python train.py --arch="vit" --parallel_block=false --beta1=0.95 --max_precond_dim=512 --lr_schedule="cosine" --weight_decay=0.1
Rows from block 8 of a small segmentation model, named by matrix and row number. Rows with one number belong to one neuron. Each number is 200 + 40 x the weight over its row's rms, rounded and kept within 0 to 999. All counts start at 0.
After each neuron's rows are labels from the 100 images, of 14976, where the neuron reaches its highest value: "strongest on" is what is common among them. Only what is clearly more common there than usual is listed. The data: Sentinel-2 satellite tiles (TerraMesh). In brackets: how many of the 100, against the usual share in percent.
# fc1: MLP up (model.blocks.8.mlp.fc1.weight, 512x128), inputs 0-127
# fc2: MLP down (model.blocks.8.mlp.fc2.weight, 128x512, transposed), outputs 0-127

fc1.162,207,224,169,149,202,223,242,134,184,188,182,221,184,164,216,194,158,145,266,193,204,126,123,202,242,190,174,160,163,251,209,200,176,169,190,214,216,150,235,202,230,215,276,232,194,196,130,193,242,231,241,232,239,225,256,225,177,223,154,111,170,147,209,165,204,164,241,205,137,289,211,159,112,207,218,228,234,313,196,250,224,257,195,179,245,227,127,180,161,266,207,214,165,234,218,178,199,206,158,208,134,251,194,270,250,143,122,148,208,211,138,218,141,116,218,220,217,216,170,182,168,212,179,150,181,192,238,216
fc2.162,202,270,215,139,122,216,133,245,220,170,241,199,149,181,196,251,230,182,222,301,288,179,226,193,178,203,287,193,198,171,172,122,220,145,111,192,144,198,245,236,231,179,197,220,92,265,136,224,184,215,184,210,175,197,161,192,192,228,289,229,226,256,201,194,128,208,193,223,218,222,193,216,207,202,184,185,173,233,148,175,249,213,132,168,161,232,172,278,174,136,241,272,196,224,167,121,235,163,203,198,193,129,183,218,146,238,142,196,213,210,213,160,229,168,223,232,228,234,245,149,222,225,172,196,166,184,199,198
strongest on: snow or ice (45 vs 20.6); main land cover: snow or ice (41 vs 14.6); main land cover: water (36 vs 11.2)

fc1.340,221,220,184,190,239,187,195,235,167,240,225,168,190,160,163,187,220,202,203,178,305,171,228,230,241,180,171,183,214,204,181,183,131,199,256,169,193,253,125,131,213,171,221,219,240,215,219,208,198,160,204,87,209,144,212,193,192,198,245,197,190,298,264,267,171,275,174,147,255,210,145,276,222,160,200,167,203,260,211,171,212,230,162,210,112,173,161,144,185,192,165,173,167,181,173,203,216,212,165,255,183,233,140,289,252,245,174,164,243,111,254,231,159,223,225,196,249,155,212,163,298,200,199,188,188,231,224,150
fc2.340,139,244,248,177,293,177,164,153,188,185,226,146,196,282,157,175,161,174,229,245,154,194,280,244,173,224,197,255,199,208,176,240,228,160,240,218,239,266,201,244,205,149,211,229,235,154,164,165,178,236,287,170,191,159,179,167,223,255,178,214,210,231,169,216,130,140,287,162,109,231,248,225,225,205,267,161,243,188,133,229,140,219,192,171,165,238,107,185,211,237,202,206,182,234,172,257,198,156,149,174,147,231,139,172,149,190,283,167,185,179,188,226,209,200,205,188,207,172,151,183,233,195,188,247,249,140,203,218
strongest on: trees (92 vs 58.6); main land cover: trees (67 vs 19.6); clouds (46 vs 15.5)

fc1.157,187,180,256,224,224,145,157,196,192,198,196,181,109,287,132,145,137,218,130,193,222,173,203,275,206,199,127,242,207,207,172,266,218,198,151,214,204,230,146,196,255,150,218,217,194,193,133,140,250,221,185,238,234,212,186,164,239,192,205,167,176,211,179,269,210,116,202,248,204,282,219,208,229,191,158,192,201,236,192,150,241,166,200,221,196,244,226,141,204,311,208,111,188,197,218,245,189,216,202,260,180,295,248,165,234,248,214,274,143,179,205,215,226,149,254,195,200,176,142,241,276,196,219,158,195,214,224,211
fc2.157,215,222,139,185,141,166,208,247,207,185,258,220,168,146,262,276,233,122,179,238,135,191,160,149,168,156,165,155,235,280,195,142,226,207,227,202,207,227,132,223,283,238,160,217,118,227,225,138,185,182,237,256,211,144,200,230,208,104,256,184,189,161,193,195,168,203,209,227,212,247,189,161,164,180,260,199,202,188,224,188,152,173,167,210,238,218,176,229,131,189,188,302,247,174,208,197,190,210,230,162,221,164,173,272,155,167,211,161,128,211,190,125,148,247,138,237,237,172,177,229,157,247,190,266,199,204,169,166
strongest on: bare ground (66 vs 24.3); main land cover: bare ground (27 vs 5.1)

fc1.210,82,180,269,227,234,147,190,248,218,265,166,271,189,259,210,226,212,234,199,207,203,236,151,272,150,227,84,204,196,170,171,192,163,193,230,241,135,161,164,197,188,234,181,156,180,160,218,171,161,194,165,262,178,178,207,187,198,113,181,164,111,139,146,242,232,226,240,249,195,222,176,186,212,190,154,238,206,171,149,209,172,205,201,202,178,241,172,187,157,186,208,196,193,253,156,258,273,265,239,184,142,161,187,164,263,180,196,156,251,169,222,267,156,163,249,186,201,147,199,180,190,195,174,158,252,179,197,287
fc2.210,265,210,220,263,201,261,239,211,120,167,227,271,193,246,223,183,146,283,171,217,256,279,246,158,308,253,199,190,146,209,198,190,183,238,216,208,249,197,200,141,172,151,213,114,206,163,199,206,225,173,163,152,176,235,207,248,179,208,224,222,130,181,306,277,213,236,289,218,233,190,184,143,218,200,228,154,173,246,203,187,212,173,161,196,194,194,221,206,188,194,252,190,203,197,245,202,191,112,210,208,239,193,204,104,281,258,209,159,207,218,170,196,228,240,201,279,194,202,189,175,183,150,172,146,145,194,178,201
strongest on: trees (89 vs 58.6); main land cover: trees (64 vs 19.6)

fc1.431,200,162,248,198,255,113,218,142,240,169,178,228,172,193,205,175,208,217,138,251,216,175,226,261,192,130,135,243,172,211,299,201,104,176,206,156,217,250,212,180,255,215,187,202,213,201,219,175,172,177,251,184,221,235,152,264,231,174,220,223,194,193,234,244,267,188,289,189,226,185,129,228,206,260,195,247,203,176,165,211,224,257,251,263,245,192,171,211,263,228,239,234,162,224,257,234,203,203,181,205,157,175,123,222,233,172,280,153,148,225,258,266,196,207,191,189,199,119,245,164,195,213,246,148,215,133,251,250
fc2.431,187,264,251,249,165,213,208,254,167,203,201,131,221,197,183,189,205,226,148,116,189,165,155,186,224,239,211,181,238,190,218,279,210,221,228,204,204,181,147,199,152,175,257,222,204,162,180,202,205,177,98,174,219,135,174,225,182,183,180,212,209,234,191,228,90,260,243,278,285,165,234,210,162,214,224,294,204,227,93,173,192,124,227,173,180,220,199,178,297,206,181,233,275,142,214,185,183,229,177,174,210,225,288,211,174,187,162,229,236,198,238,208,209,211,152,145,220,153,201,177,206,148,201,171,201,289,161,165
strongest on: trees (89 vs 58.6); main land cover: trees (84 vs 19.6)

fc1.60,148,165,219,163,183,154,116,180,184,215,196,255,152,214,208,209,253,199,215,170,177,285,222,172,242,231,206,203,238,184,195,188,162,155,262,201,173,263,208,208,217,202,257,148,128,238,248,217,172,235,191,238,211,278,200,170,213,185,194,162,113,237,272,173,206,225,209,278,223,253,209,158,166,225,113,204,160,255,181,161,182,133,178,216,236,202,232,222,252,137,187,217,163,194,184,174,163,262,224,182,218,219,248,201,245,205,128,133,214,216,191,169,180,194,166,153,123,119,154,108,236,195,137,224,210,113,158,175
fc2.60,263,245,216,161,221,181,266,235,224,153,194,177,188,258,147,238,111,167,233,204,229,55,206,144,200,197,227,162,228,162,208,216,199,134,164,223,222,267,155,153,174,226,202,213,209,132,192,218,171,156,239,209,187,199,225,242,129,237,210,161,202,267,177,264,236,118,157,182,160,222,209,207,204,185,227,177,241,149,195,197,209,183,161,176,205,248,122,147,178,175,244,251,151,186,166,216,182,235,221,153,214,168,158,133,177,229,277,241,188,238,149,167,253,278,174,228,163,189,196,214,212,179,197,111,233,142,231,215
strongest on: bare ground (68 vs 24.3); main land cover: water (32 vs 11.2)

fc1.107,159,209,198,188,221,183,180,200,217,240,208,259,202,262,172,168,172,181,213,216,251,177,190,196,220,188,237,193,162,268,182,215,281,218,166,190,125,227,260,144,181,174,231,177,242,278,180,227,171,191,306,213,172,153,218,252,135,237,177,163,183,163,215,179,238,164,274,202,216,119,156,211,264,175,246,124,163,190,187,208,210,218,197,239,265,179,198,185,178,207,228,198,261,206,264,161,236,184,136,178,173,172,216,162,118,83,125,215,144,236,231,161,261,170,218,144,226,190,167,162,158,180,161,156,121,195,197,162
fc2.107,223,178,265,160,126,258,144,162,153,178,248,228,190,171,197,136,164,224,188,209,160,189,279,269,238,149,253,172,222,190,197,187,220,222,222,232,178,133,269,234,185,176,175,131,223,171,198,232,178,212,170,105,142,207,180,140,216,247,261,257,266,183,167,225,212,234,245,190,197,144,222,221,160,229,187,132,207,144,229,224,96,237,159,160,166,166,203,237,171,296,211,183,209,200,166,155,176,142,258,239,128,243,183,185,173,224,176,198,251,187,177,225,256,240,192,228,152,216,228,193,261,143,227,228,197,231,205,158
strongest on: snow or ice (63 vs 20.6); main land cover: snow or ice (59 vs 14.6)

fc1.32,220,191,237,181,259,182,230,196,196,260,154,214,221,229,218,181,173,258,175,178,195,197,145,255,253,238,254,227,200,219,184,246,224,252,175,243,177,197,247,229,215,212,231,220,199,225,174,180,192,235,164,293,209,161,191,218,238,198,202,244,172,212,228,252,200,230,202,203,125,246,201,229,217,160,209,250,189,233,185,187,155,248,299,301,210,191,169,208,172,193,205,121,257,198,207,201,198,265,125,155,141,122,192,192,194,193,210,199,283,143,146,285,157,270,213,242,56,206,227,135,164,165,172,173,231,194,219,177
fc2.32,205,260,212,103,235,170,200,228,212,187,218,148,158,191,165,231,168,166,191,205,211,235,142,176,203,231,199,115,222,192,205,222,175,248,172,218,288,177,202,189,307,240,228,209,184,157,188,220,177,184,281,182,148,154,160,235,220,263,197,205,191,226,204,162,253,168,179,173,244,182,164,244,174,164,196,154,209,211,246,237,213,160,213,207,155,188,119,232,294,203,207,139,134,200,165,208,189,205,177,197,269,169,237,164,186,180,153,129,164,330,221,170,231,231,120,165,219,191,127,182,188,279,167,251,249,217,214,212
strongest on: bare ground (51 vs 24.3); main land cover: bare ground (25 vs 5.1)

fc1.407,178,260,283,212,220,137,202,192,129,229,251,270,215,158,187,154,101,174,201,161,266,215,164,231,224,148,260,175,228,176,206,267,209,197,195,238,206,199,193,181,222,213,262,205,228,181,249,161,215,197,208,215,203,153,213,305,247,219,214,183,161,195,186,169,185,160,203,208,127,264,188,211,206,180,200,213,196,200,149,208,256,217,157,126,215,238,243,86,160,185,270,221,213,176,126,280,256,200,179,269,91,212,206,247,215,200,195,185,183,246,190,224,179,312,222,205,184,195,250,176,210,203,227,202,164,186,218,199
fc2.407,99,241,198,232,278,242,227,169,175,219,245,224,252,201,173,115,204,140,147,228,204,195,187,142,198,201,234,191,214,193,181,120,230,220,211,252,213,205,304,152,175,228,228,150,149,235,140,214,203,228,173,280,211,133,119,142,198,206,231,173,227,240,188,148,157,219,213,223,175,204,206,221,174,232,181,166,127,213,125,241,235,175,300,223,221,196,223,269,256,162,170,163,213,143,198,175,226,154,203,152,207,181,267,155,210,179,217,233,147,174,179,139,171,135,150,180,233,195,190,173,227,173,211,225,232,179,255,149
strongest on: snow or ice (42 vs 20.6); main land cover: snow or ice (38 vs 14.6); main land cover: bare ground (26 vs 5.1)

fc1.341,190,184,161,142,209,181,182,243,167,197,214,191,179,221,160,191,217,197,136,171,111,170,217,209,202,208,261,217,270,255,231,198,166,205,200,257,131,188,239,116,260,147,222,188,181,163,215,246,215,156,186,80,242,174,210,189,174,119,178,267,218,205,169,214,166,215,250,304,209,184,225,194,163,152,238,182,238,207,246,237,273,276,171,245,192,219,199,196,188,225,186,193,229,195,122,269,180,177,138,243,178,188,175,165,190,189,270,203,226,180,282,255,171,116,141,234,214,256,188,174,208,222,227,174,146,239,182,155
fc2.341,207,267,218,116,206,166,210,248,175,145,177,149,240,187,232,220,200,253,194,210,201,209,238,200,160,210,314,189,224,206,220,216,211,206,231,194,205,173,184,207,185,221,271,163,231,221,157,222,151,199,212,199,128,124,212,156,194,230,174,193,184,147,227,298,245,201,239,111,179,184,201,120,151,252,175,253,235,147,216,154,207,155,180,198,216,191,199,273,129,229,122,208,166,196,216,263,209,219,186,246,165,229,236,159,214,227,205,222,174,165,170,179,197,248,211,245,213,254,203,206,204,118,332,166,283,187,141,181
strongest on: trees (91 vs 58.6); main land cover: trees (66 vs 19.6)

fc1.262,189,152,241,223,193,241,193,201,182,229,184,184,185,141,174,182,272,259,146,233,205,224,197,217,179,225,196,245,127,212,191,198,155,153,212,201,164,110,297,158,175,222,236,159,138,190,169,170,159,221,143,177,239,198,186,213,181,192,176,239,138,233,178,171,238,267,241,201,280,212,279,193,234,178,192,236,229,162,238,149,209,120,217,266,183,199,303,177,200,158,100,238,172,222,119,234,175,159,167,190,155,184,243,160,175,166,179,159,196,189,142,194,218,230,181,249,136,247,172,257,227,265,199,227,181,139,205,258
fc2.262,238,223,205,242,197,199,181,289,184,169,204,256,265,201,87,244,111,194,286,237,166,227,229,205,257,182,162,132,184,154,248,260,163,215,242,210,166,238,197,229,205,193,215,276,194,216,153,294,189,129,194,183,143,174,209,162,197,209,176,136,224,147,270,208,232,164,229,194,117,200,192,177,225,222,154,177,209,168,160,216,136,231,171,149,153,172,237,189,175,231,183,250,202,254,212,205,205,232,149,130,194,221,192,205,217,172,163,175,188,203,156,170,201,194,237,188,183,126,238,221,193,284,102,251,221,182,192,160
strongest on: trees (96 vs 58.6); main land cover: trees (82 vs 19.6)

fc1.289,269,234,113,221,225,129,164,174,190,171,223,197,247,230,124,149,261,189,203,248,249,206,139,177,162,243,162,209,186,301,248,244,185,226,210,245,219,183,233,276,201,152,173,169,142,173,224,223,106,216,161,253,236,125,230,199,211,181,201,149,243,174,252,216,136,130,136,118,229,174,170,186,173,191,201,235,172,235,210,236,237,196,207,212,172,153,197,171,171,177,219,184,201,190,192,184,245,147,225,223,183,160,172,224,153,222,253,167,233,220,154,232,162,194,235,206,168,248,188,250,112,207,275,185,123,169,223,252
fc2.289,256,196,215,169,209,221,226,211,195,254,202,176,237,200,260,209,212,205,244,170,174,214,150,130,230,219,209,211,314,185,258,214,208,168,238,270,270,263,173,160,244,173,322,195,166,149,184,237,243,183,97,152,218,162,195,172,126,256,240,209,230,268,271,191,191,240,218,258,178,184,232,203,235,221,192,153,217,208,187,240,140,174,173,143,198,118,237,249,246,220,127,289,163,188,224,185,190,225,215,157,233,239,231,129,209,233,184,263,188,195,187,188,184,240,210,247,178,188,200,222,242,243,218,156,234,216,205,171
strongest on: bare ground (57 vs 24.3); main land cover: rangeland (53 vs 20.4)