Weights of a small segmentation model: layers 12, batches of 128.
Rows from block 6 of a small segmentation model, named by matrix and row number. Rows with one number belong to one neuron. Each number is 200 + 20 x the weight over its row's rms, rounded and kept within 0 to 999. All counts start at 0.
After each neuron's rows are labels from the 100 images, of 14976, where the neuron reaches its highest value: "lies over" is the class under the peak; "responds to" is what is common among them. Only what is clearly more common there than usual is listed. The data: Sentinel-2 satellite tiles (TerraMesh).
# fc1: MLP up (model.blocks.6.mlp.fc1.weight, 512x128), inputs 0-63
# fc2: MLP down (model.blocks.6.mlp.fc2.weight, 128x512, transposed), outputs 0-63

fc1.297,216,185,178,201,186,167,204,185,158,171,206,231,199,195,172,219,214,173,202,197,214,189,163,219,169,195,216,189,188,219,223,221,189,198,199,192,197,199,167,206,219,210,181,202,207,189,186,235,173,201,218,235,241,208,210,228,200,202,197,209,219,199,188,185
fc2.297,178,190,216,201,229,179,252,210,222,223,222,204,202,198,223,196,182,184,184,193,199,202,198,200,223,223,198,211,197,183,215,204,213,230,229,207,205,207,189,212,226,193,176,198,185,203,181,218,183,220,254,197,198,210,191,199,173,225,216,230,174,195,187,173
lies over: rangeland
responds to: main land cover: rangeland

fc1.106,180,214,216,220,221,163,208,181,221,179,201,223,172,210,200,207,222,189,218,189,183,201,204,216,203,188,164,181,201,190,203,201,172,212,220,261,182,217,219,196,190,215,256,191,204,213,229,182,209,159,188,213,189,191,181,227,205,162,183,191,180,189,208,199
fc2.106,222,203,214,210,175,206,173,235,171,221,224,193,139,191,219,217,196,194,137,185,213,202,196,189,192,193,206,197,181,178,183,190,228,181,189,191,201,158,190,197,165,222,189,175,189,180,211,217,224,203,199,193,172,193,198,204,180,184,249,213,203,178,217,195
lies over: trees
responds to: main land cover: trees

fc1.233,202,256,153,222,182,218,195,254,177,224,194,166,201,188,198,187,229,213,199,198,215,199,195,195,207,212,199,222,203,239,210,172,200,145,204,217,205,205,209,184,159,237,181,193,187,224,199,208,218,226,210,198,194,193,203,207,217,214,212,182,166,224,205,201
fc2.233,249,211,231,193,199,189,221,183,221,227,213,205,171,229,214,204,211,190,177,161,222,246,210,166,214,174,194,189,221,213,187,236,167,197,205,218,175,220,217,220,226,200,225,237,246,186,188,192,203,190,200,217,196,173,187,209,213,176,190,202,225,201,197,193
lies over: rangeland
responds to: main land cover: rangeland; main land cover: bare ground

fc1.120,237,188,220,186,227,191,162,198,182,199,213,229,165,180,186,205,223,174,214,191,223,218,167,202,201,200,242,153,220,221,193,225,181,205,198,190,208,204,186,202,136,188,225,190,199,216,201,186,243,210,189,186,222,180,219,201,212,176,191,167,198,196,215,197
fc2.120,240,176,223,182,179,225,204,243,179,224,203,179,191,203,218,188,135,213,180,162,209,228,202,223,174,190,198,179,182,226,187,210,170,178,175,209,209,210,224,195,217,206,201,226,216,193,236,191,194,209,220,202,191,196,175,211,178,241,194,215,205,215,173,207
lies over: clouds
responds to: clouds; main land cover: clouds

fc1.418,187,196,208,220,171,199,200,200,220,217,217,182,203,195,197,165,215,162,195,201,177,218,222,203,217,187,220,169,207,235,175,233,222,174,200,203,175,216,194,203,189,187,179,196,228,249,220,197,206,196,229,165,205,190,193,211,182,200,189,182,207,185,212,208
fc2.418,213,195,198,183,223,197,176,200,199,208,204,208,187,225,155,182,236,201,196,201,210,183,164,187,214,199,226,218,184,167,211,175,145,214,207,235,200,176,207,204,186,197,188,238,192,185,176,223,177,223,206,220,176,194,178,186,231,191,186,181,235,207,231,212
lies over: bare ground
responds to: bare ground

fc1.361,204,240,217,200,180,202,218,194,192,164,191,179,186,173,230,211,227,220,190,222,214,221,206,216,210,184,200,178,197,175,208,222,196,208,189,186,181,176,171,170,142,202,206,216,228,211,205,231,177,224,196,178,229,206,233,208,216,230,191,222,226,183,220,192
fc2.361,190,213,165,194,203,224,224,166,183,183,197,207,192,214,175,180,185,188,191,156,245,195,206,240,179,233,194,227,202,218,205,193,184,181,196,227,212,199,189,237,216,209,214,227,237,217,189,185,208,222,222,199,172,198,211,220,174,178,171,210,171,243,212,218
lies over: built area
responds to: crops

fc1.330,180,215,211,209,166,209,186,211,187,195,214,177,171,190,178,201,198,173,188,191,222,214,205,190,203,207,167,213,139,193,217,213,175,191,197,178,221,192,183,188,212,184,221,195,158,182,160,203,150,209,173,207,211,222,204,181,195,207,189,221,202,221,179,216
fc2.330,181,195,205,176,208,202,208,191,238,188,217,188,191,176,220,183,188,183,216,197,204,218,211,170,182,205,184,206,248,194,189,211,198,193,225,214,184,227,195,182,220,222,212,200,221,170,227,204,219,180,213,204,190,165,181,245,197,198,206,187,214,157,212,173
lies over: built area
responds to: main land cover: built area

fc1.252,253,200,187,171,198,174,187,196,190,179,228,215,222,193,173,198,235,185,215,201,203,209,168,183,194,186,165,169,210,199,145,170,199,198,208,212,228,214,177,227,181,195,203,194,216,191,211,191,176,174,187,193,206,232,213,219,181,163,190,179,222,231,200,220
fc2.252,217,242,205,202,223,168,213,201,236,213,217,175,194,215,233,189,223,209,182,207,231,205,159,140,208,238,226,159,185,186,202,198,218,197,170,179,204,199,219,206,219,186,231,189,165,195,203,191,215,209,218,216,194,207,203,200,191,212,212,182,214,188,204,182
lies over: trees
responds to: main land cover: trees

fc1.201,174,208,206,193,171,213,201,198,186,184,184,201,205,207,241,206,193,190,238,190,186,233,203,178,186,207,195,177,163,248,206,202,216,179,214,227,205,194,213,199,224,212,195,177,203,193,177,203,200,185,240,233,224,151,199,232,193,198,194,214,211,206,213,189
fc2.201,218,194,188,219,229,198,211,212,210,191,206,210,184,194,191,186,202,232,205,195,212,222,218,219,185,197,202,212,229,195,201,217,184,228,191,211,176,177,195,188,180,199,213,191,238,197,216,185,196,200,216,208,194,233,224,215,187,173,202,200,220,217,166,205
lies over: built area
responds to: built area; crops; main land cover: crops

fc1.353,198,210,175,190,205,209,182,204,194,197,212,197,171,216,240,227,192,195,230,202,191,239,149,220,193,198,206,196,213,228,207,219,204,210,199,224,212,171,205,199,203,225,196,179,230,188,202,240,186,205,190,184,208,185,184,232,189,217,205,162,193,202,227,168
fc2.353,210,194,193,207,181,206,209,201,191,216,177,204,200,226,214,201,206,222,197,220,241,143,227,165,183,229,203,193,165,185,209,188,197,222,219,228,201,224,224,197,198,162,198,214,228,190,198,175,188,223,204,186,186,225,244,255,191,215,166,237,214,219,190,225
lies over: snow or ice
responds to: bare ground; snow or ice; main land cover: snow or ice

fc1.375,219,186,195,191,206,186,209,177,226,222,198,187,191,215,181,202,184,179,176,179,213,165,207,222,211,176,214,199,185,199,206,197,218,142,211,210,192,183,188,179,208,200,233,214,181,215,188,203,221,227,186,142,208,255,220,208,182,223,207,190,190,159,199,216
fc2.375,187,176,210,164,209,177,192,212,197,235,216,224,176,211,224,200,207,227,217,228,190,214,185,209,171,222,256,174,215,231,172,214,202,221,209,197,216,183,181,183,165,181,211,185,191,229,199,222,169,195,195,176,214,211,187,209,231,204,220,185,230,204,180,194
lies over: water
responds to: water; main land cover: water

fc1.71,214,209,212,161,180,164,195,171,192,206,167,190,210,199,204,199,202,182,209,173,218,236,175,207,173,199,189,189,185,208,179,210,221,226,227,225,191,199,205,198,196,205,189,168,168,155,204,200,151,184,207,212,176,201,196,204,199,234,209,214,227,183,173,217
fc2.71,189,197,171,197,239,224,221,192,236,187,206,231,226,221,173,213,148,239,190,200,204,190,195,188,230,219,229,154,178,232,196,194,186,190,181,176,186,230,205,213,204,194,210,237,208,226,207,201,223,199,194,185,203,209,202,203,205,166,227,202,182,209,209,180
lies over: built area
responds to: built area; crops

fc1.251,207,187,190,180,196,204,219,198,143,206,179,226,219,210,244,209,195,187,204,172,199,198,212,175,186,173,207,154,155,192,211,175,228,201,212,225,201,196,241,207,223,203,232,221,185,228,216,226,188,181,195,203,226,206,169,197,196,209,185,203,213,178,204,158
fc2.251,178,216,220,181,209,192,206,184,196,199,243,194,193,210,194,188,230,210,188,205,198,194,207,226,195,221,188,189,221,214,228,226,172,208,167,210,202,181,191,195,203,226,143,165,199,171,179,186,211,214,177,196,212,155,207,182,153,166,208,217,207,209,203,206
lies over: built area
responds to: built area; crops; main land cover: crops; main land cover: built area

fc1.427,200,188,210,175,191,192,202,187,201,197,191,176,167,225,168,186,169,185,222,186,202,240,149,194,216,181,198,186,187,173,189,193,221,179,211,213,202,189,171,185,179,212,191,212,228,210,211,186,232,232,206,197,188,219,198,186,233,177,206,206,210,200,219,201
fc2.427,165,176,199,200,184,196,200,219,196,193,234,178,208,172,218,154,208,183,220,185,200,165,216,188,174,192,162,172,209,197,260,216,194,223,222,159,191,213,221,197,209,227,206,185,179,195,183,181,216,182,211,237,168,201,213,212,214,212,230,211,188,206,212,205
lies over: water
responds to: water; main land cover: water

fc1.89,229,203,213,188,205,203,214,167,181,212,250,205,192,205,185,203,178,177,223,213,213,186,154,147,211,220,213,196,200,197,195,210,206,206,214,197,209,204,194,176,196,190,188,195,192,203,205,193,213,215,144,179,197,188,199,180,220,225,222,191,178,220,238,201
fc2.89,232,156,167,216,214,204,185,227,205,194,168,207,193,196,244,175,203,207,209,217,211,204,209,179,209,223,215,172,208,235,206,198,228,203,184,231,191,199,233,182,192,161,225,189,225,176,199,200,193,235,177,221,191,237,199,205,214,203,206,174,207,175,194,201
lies over: snow or ice
responds to: snow or ice; main land cover: snow or ice

fc1.60,199,217,229,164,202,187,176,184,191,179,201,199,176,201,218,198,215,177,178,207,211,203,191,199,199,192,167,239,201,239,168,205,166,154,171,218,210,180,208,218,197,167,216,209,199,223,179,161,174,181,214,199,230,236,191,229,196,216,205,223,200,206,157,192
fc2.60,190,181,208,218,198,216,184,210,180,201,197,244,202,202,194,213,201,185,214,198,206,206,206,211,218,167,190,189,224,231,243,231,196,215,196,232,218,187,194,213,228,178,186,192,219,201,210,168,186,187,164,183,174,176,181,235,193,198,201,195,198,158,227,213
lies over: rangeland
responds to: main land cover: rangeland

fc1.374,215,203,234,211,206,192,199,180,198,213,224,246,202,191,202,218,193,183,208,199,219,183,201,220,174,219,168,204,204,192,175,163,207,210,140,191,187,200,204,197,223,212,213,209,183,208,177,203,218,198,212,185,218,167,228,198,208,208,183,216,244,161,202,204
fc2.374,188,208,183,179,194,231,202,209,196,219,176,199,189,195,194,174,172,237,215,200,206,204,208,189,173,172,183,220,208,205,224,238,210,224,186,237,240,186,218,232,193,186,175,205,205,187,238,170,190,208,212,220,185,206,192,181,191,177,210,192,156,217,214,222
lies over: bare ground
responds to: bare ground; main land cover: bare ground; main land cover: rangeland

fc1.107,196,196,185,169,146,201,210,172,174,224,171,209,214,183,218,210,214,167,194,205,212,182,235,186,209,207,198,184,202,197,191,212,180,222,231,193,191,197,206,210,197,234,221,200,202,233,186,177,199,211,221,192,212,198,209,188,165,176,202,158,206,189,240,183
fc2.107,194,201,214,242,153,221,191,207,231,181,220,200,186,183,206,193,268,224,232,218,198,201,158,221,202,205,177,205,187,205,190,189,197,170,190,191,195,207,182,170,218,221,196,194,218,183,202,219,189,191,179,190,212,205,230,216,198,168,175,184,191,220,170,230
lies over: built area
responds to: main land cover: built area

fc1.337,194,186,183,188,186,205,225,220,171,206,188,197,185,176,230,180,232,174,204,127,207,224,217,224,227,208,210,196,206,217,195,182,233,185,236,203,205,202,229,196,176,224,206,211,194,183,207,170,213,186,221,215,208,213,183,183,212,234,220,191,165,207,216,223
fc2.337,176,196,184,188,209,196,216,182,175,192,222,176,207,202,195,189,178,166,191,213,164,220,213,159,174,205,192,197,224,195,222,224,207,192,182,164,225,229,220,216,183,183,203,204,242,188,182,207,209,203,194,205,208,189,173,240,223,197,183,222,212,237,204,195
lies over: crops
responds to: crops; main land cover: crops; built area

fc1.8,197,224,243,210,188,227,206,202,250,199,202,196,205,223,220,166,200,187,211,190,194,204,189,221,208,200,208,181,195,186,203,249,209,169,175,226,201,244,226,219,167,213,225,166,190,204,189,168,234,209,220,198,185,209,235,195,215,222,232,197,193,212,185,162
fc2.8,201,192,188,235,201,188,182,199,207,196,238,200,228,177,176,229,167,204,211,199,200,170,222,225,214,239,172,183,170,169,222,215,210,200,213,247,211,161,193,207,190,196,155,172,210,256,211,227,210,232,212,217,200,228,186,185,218,206,177,215,191,192,209,198
lies over: bare ground
responds to: bare ground; main land cover: bare ground

fc1.369,198,203,227,169,185,203,203,205,165,209,219,216,194,174,207,236,198,186,185,158,181,185,215,206,200,208,193,227,222,196,198,153,174,209,233,221,189,217,224,187,163,188,197,206,168,176,184,172,171,215,184,156,189,194,196,184,162,190,198,189,214,172,187,201
fc2.369,184,157,210,197,195,199,194,189,227,197,210,190,213,212,224,186,204,183,210,224,220,241,190,206,202,203,185,180,180,202,178,218,165,159,190,192,204,198,208,215,231,223,223,216,220,177,203,183,228,201,199,193,182,188,219,193,227,171,216,193,184,222,207,202
lies over: bare ground
responds to: bare ground; main land cover: bare ground

fc1.279,228,177,178,214,182,245,224,199,194,169,181,161,157,193,211,195,178,202,204,190,245,188,220,215,183,208,208,169,173,227,195,208,191,179,220,193,193,203,208,224,234,183,213,179,214,195,183,238,214,231,200,213,213,173,199,195,166,223,197,163,210,230,213,210
fc2.279,221,185,215,195,214,198,205,233,199,206,198,238,186,214,188,196,149,221,194,226,170,181,196,221,194,202,205,257,246,192,199,197,186,219,195,204,185,187,181,221,211,220,189,213,181,180,197,202,213,182,194,194,174,200,193,173,225,233,178,215,210,176,205,173
lies over: clouds
responds to: clouds; main land cover: trees

fc1.318,210,192,230,190,201,159,208,248,213,206,222,262,224,232,199,203,209,212,180,198,200,208,210,192,169,224,175,216,189,204,186,214,237,230,183,194,213,203,216,232,223,192,193,210,217,215,190,190,202,220,215,194,211,210,231,190,227,199,218,220,215,209,203,169
fc2.318,223,183,210,235,205,227,200,203,236,208,215,188,192,183,174,187,181,217,211,158,195,207,198,232,198,168,212,187,191,200,193,225,194,206,202,227,179,200,196,194,197,172,209,216,170,160,202,211,247,208,196,186,184,218,205,208,187,202,207,225,217,218,197,198
lies over: bare ground
responds to: bare ground; main land cover: bare ground

fc1.258,198,195,187,206,203,189,255,209,200,214,198,210,174,190,181,156,205,231,170,167,210,186,174,227,207,210,212,171,236,173,174,191,224,217,223,211,216,196,213,229,216,200,192,224,201,226,201,193,224,215,201,166,238,218,204,215,195,210,184,210,219,188,189,166
fc2.258,214,213,209,213,205,210,163,193,194,200,215,212,212,253,188,198,210,194,194,203,187,201,143,217,186,216,162,214,231,186,209,227,208,197,190,192,196,195,202,184,168,208,161,163,221,203,199,208,183,192,208,222,146,166,211,228,170,188,182,172,194,230,221,178
lies over: snow or ice
responds to: snow or ice; main land cover: snow or ice

fc1.81,226,199,194,189,187,233,209,178,207,172,174,205,186,242,194,200,216,178,202,186,193,207,230,204,199,205,186,182,215,221,183,232,204,210,225,201,184,220,224,234,188,171,214,216,215,221,227,209,237,203,184,195,176,196,208,215,228,189,225,204,168,225,200,197
fc2.81,191,181,179,168,228,198,197,212,207,187,219,188,224,201,193,214,231,229,191,202,214,206,195,217,195,211,157,198,226,184,197,164,219,199,222,224,230,170,196,206,172,221,223,212,184,193,201,217,228,185,224,247,215,200,197,193,203,198,222,203,200,218,191,194
lies over: crops; water
responds to: main land cover: water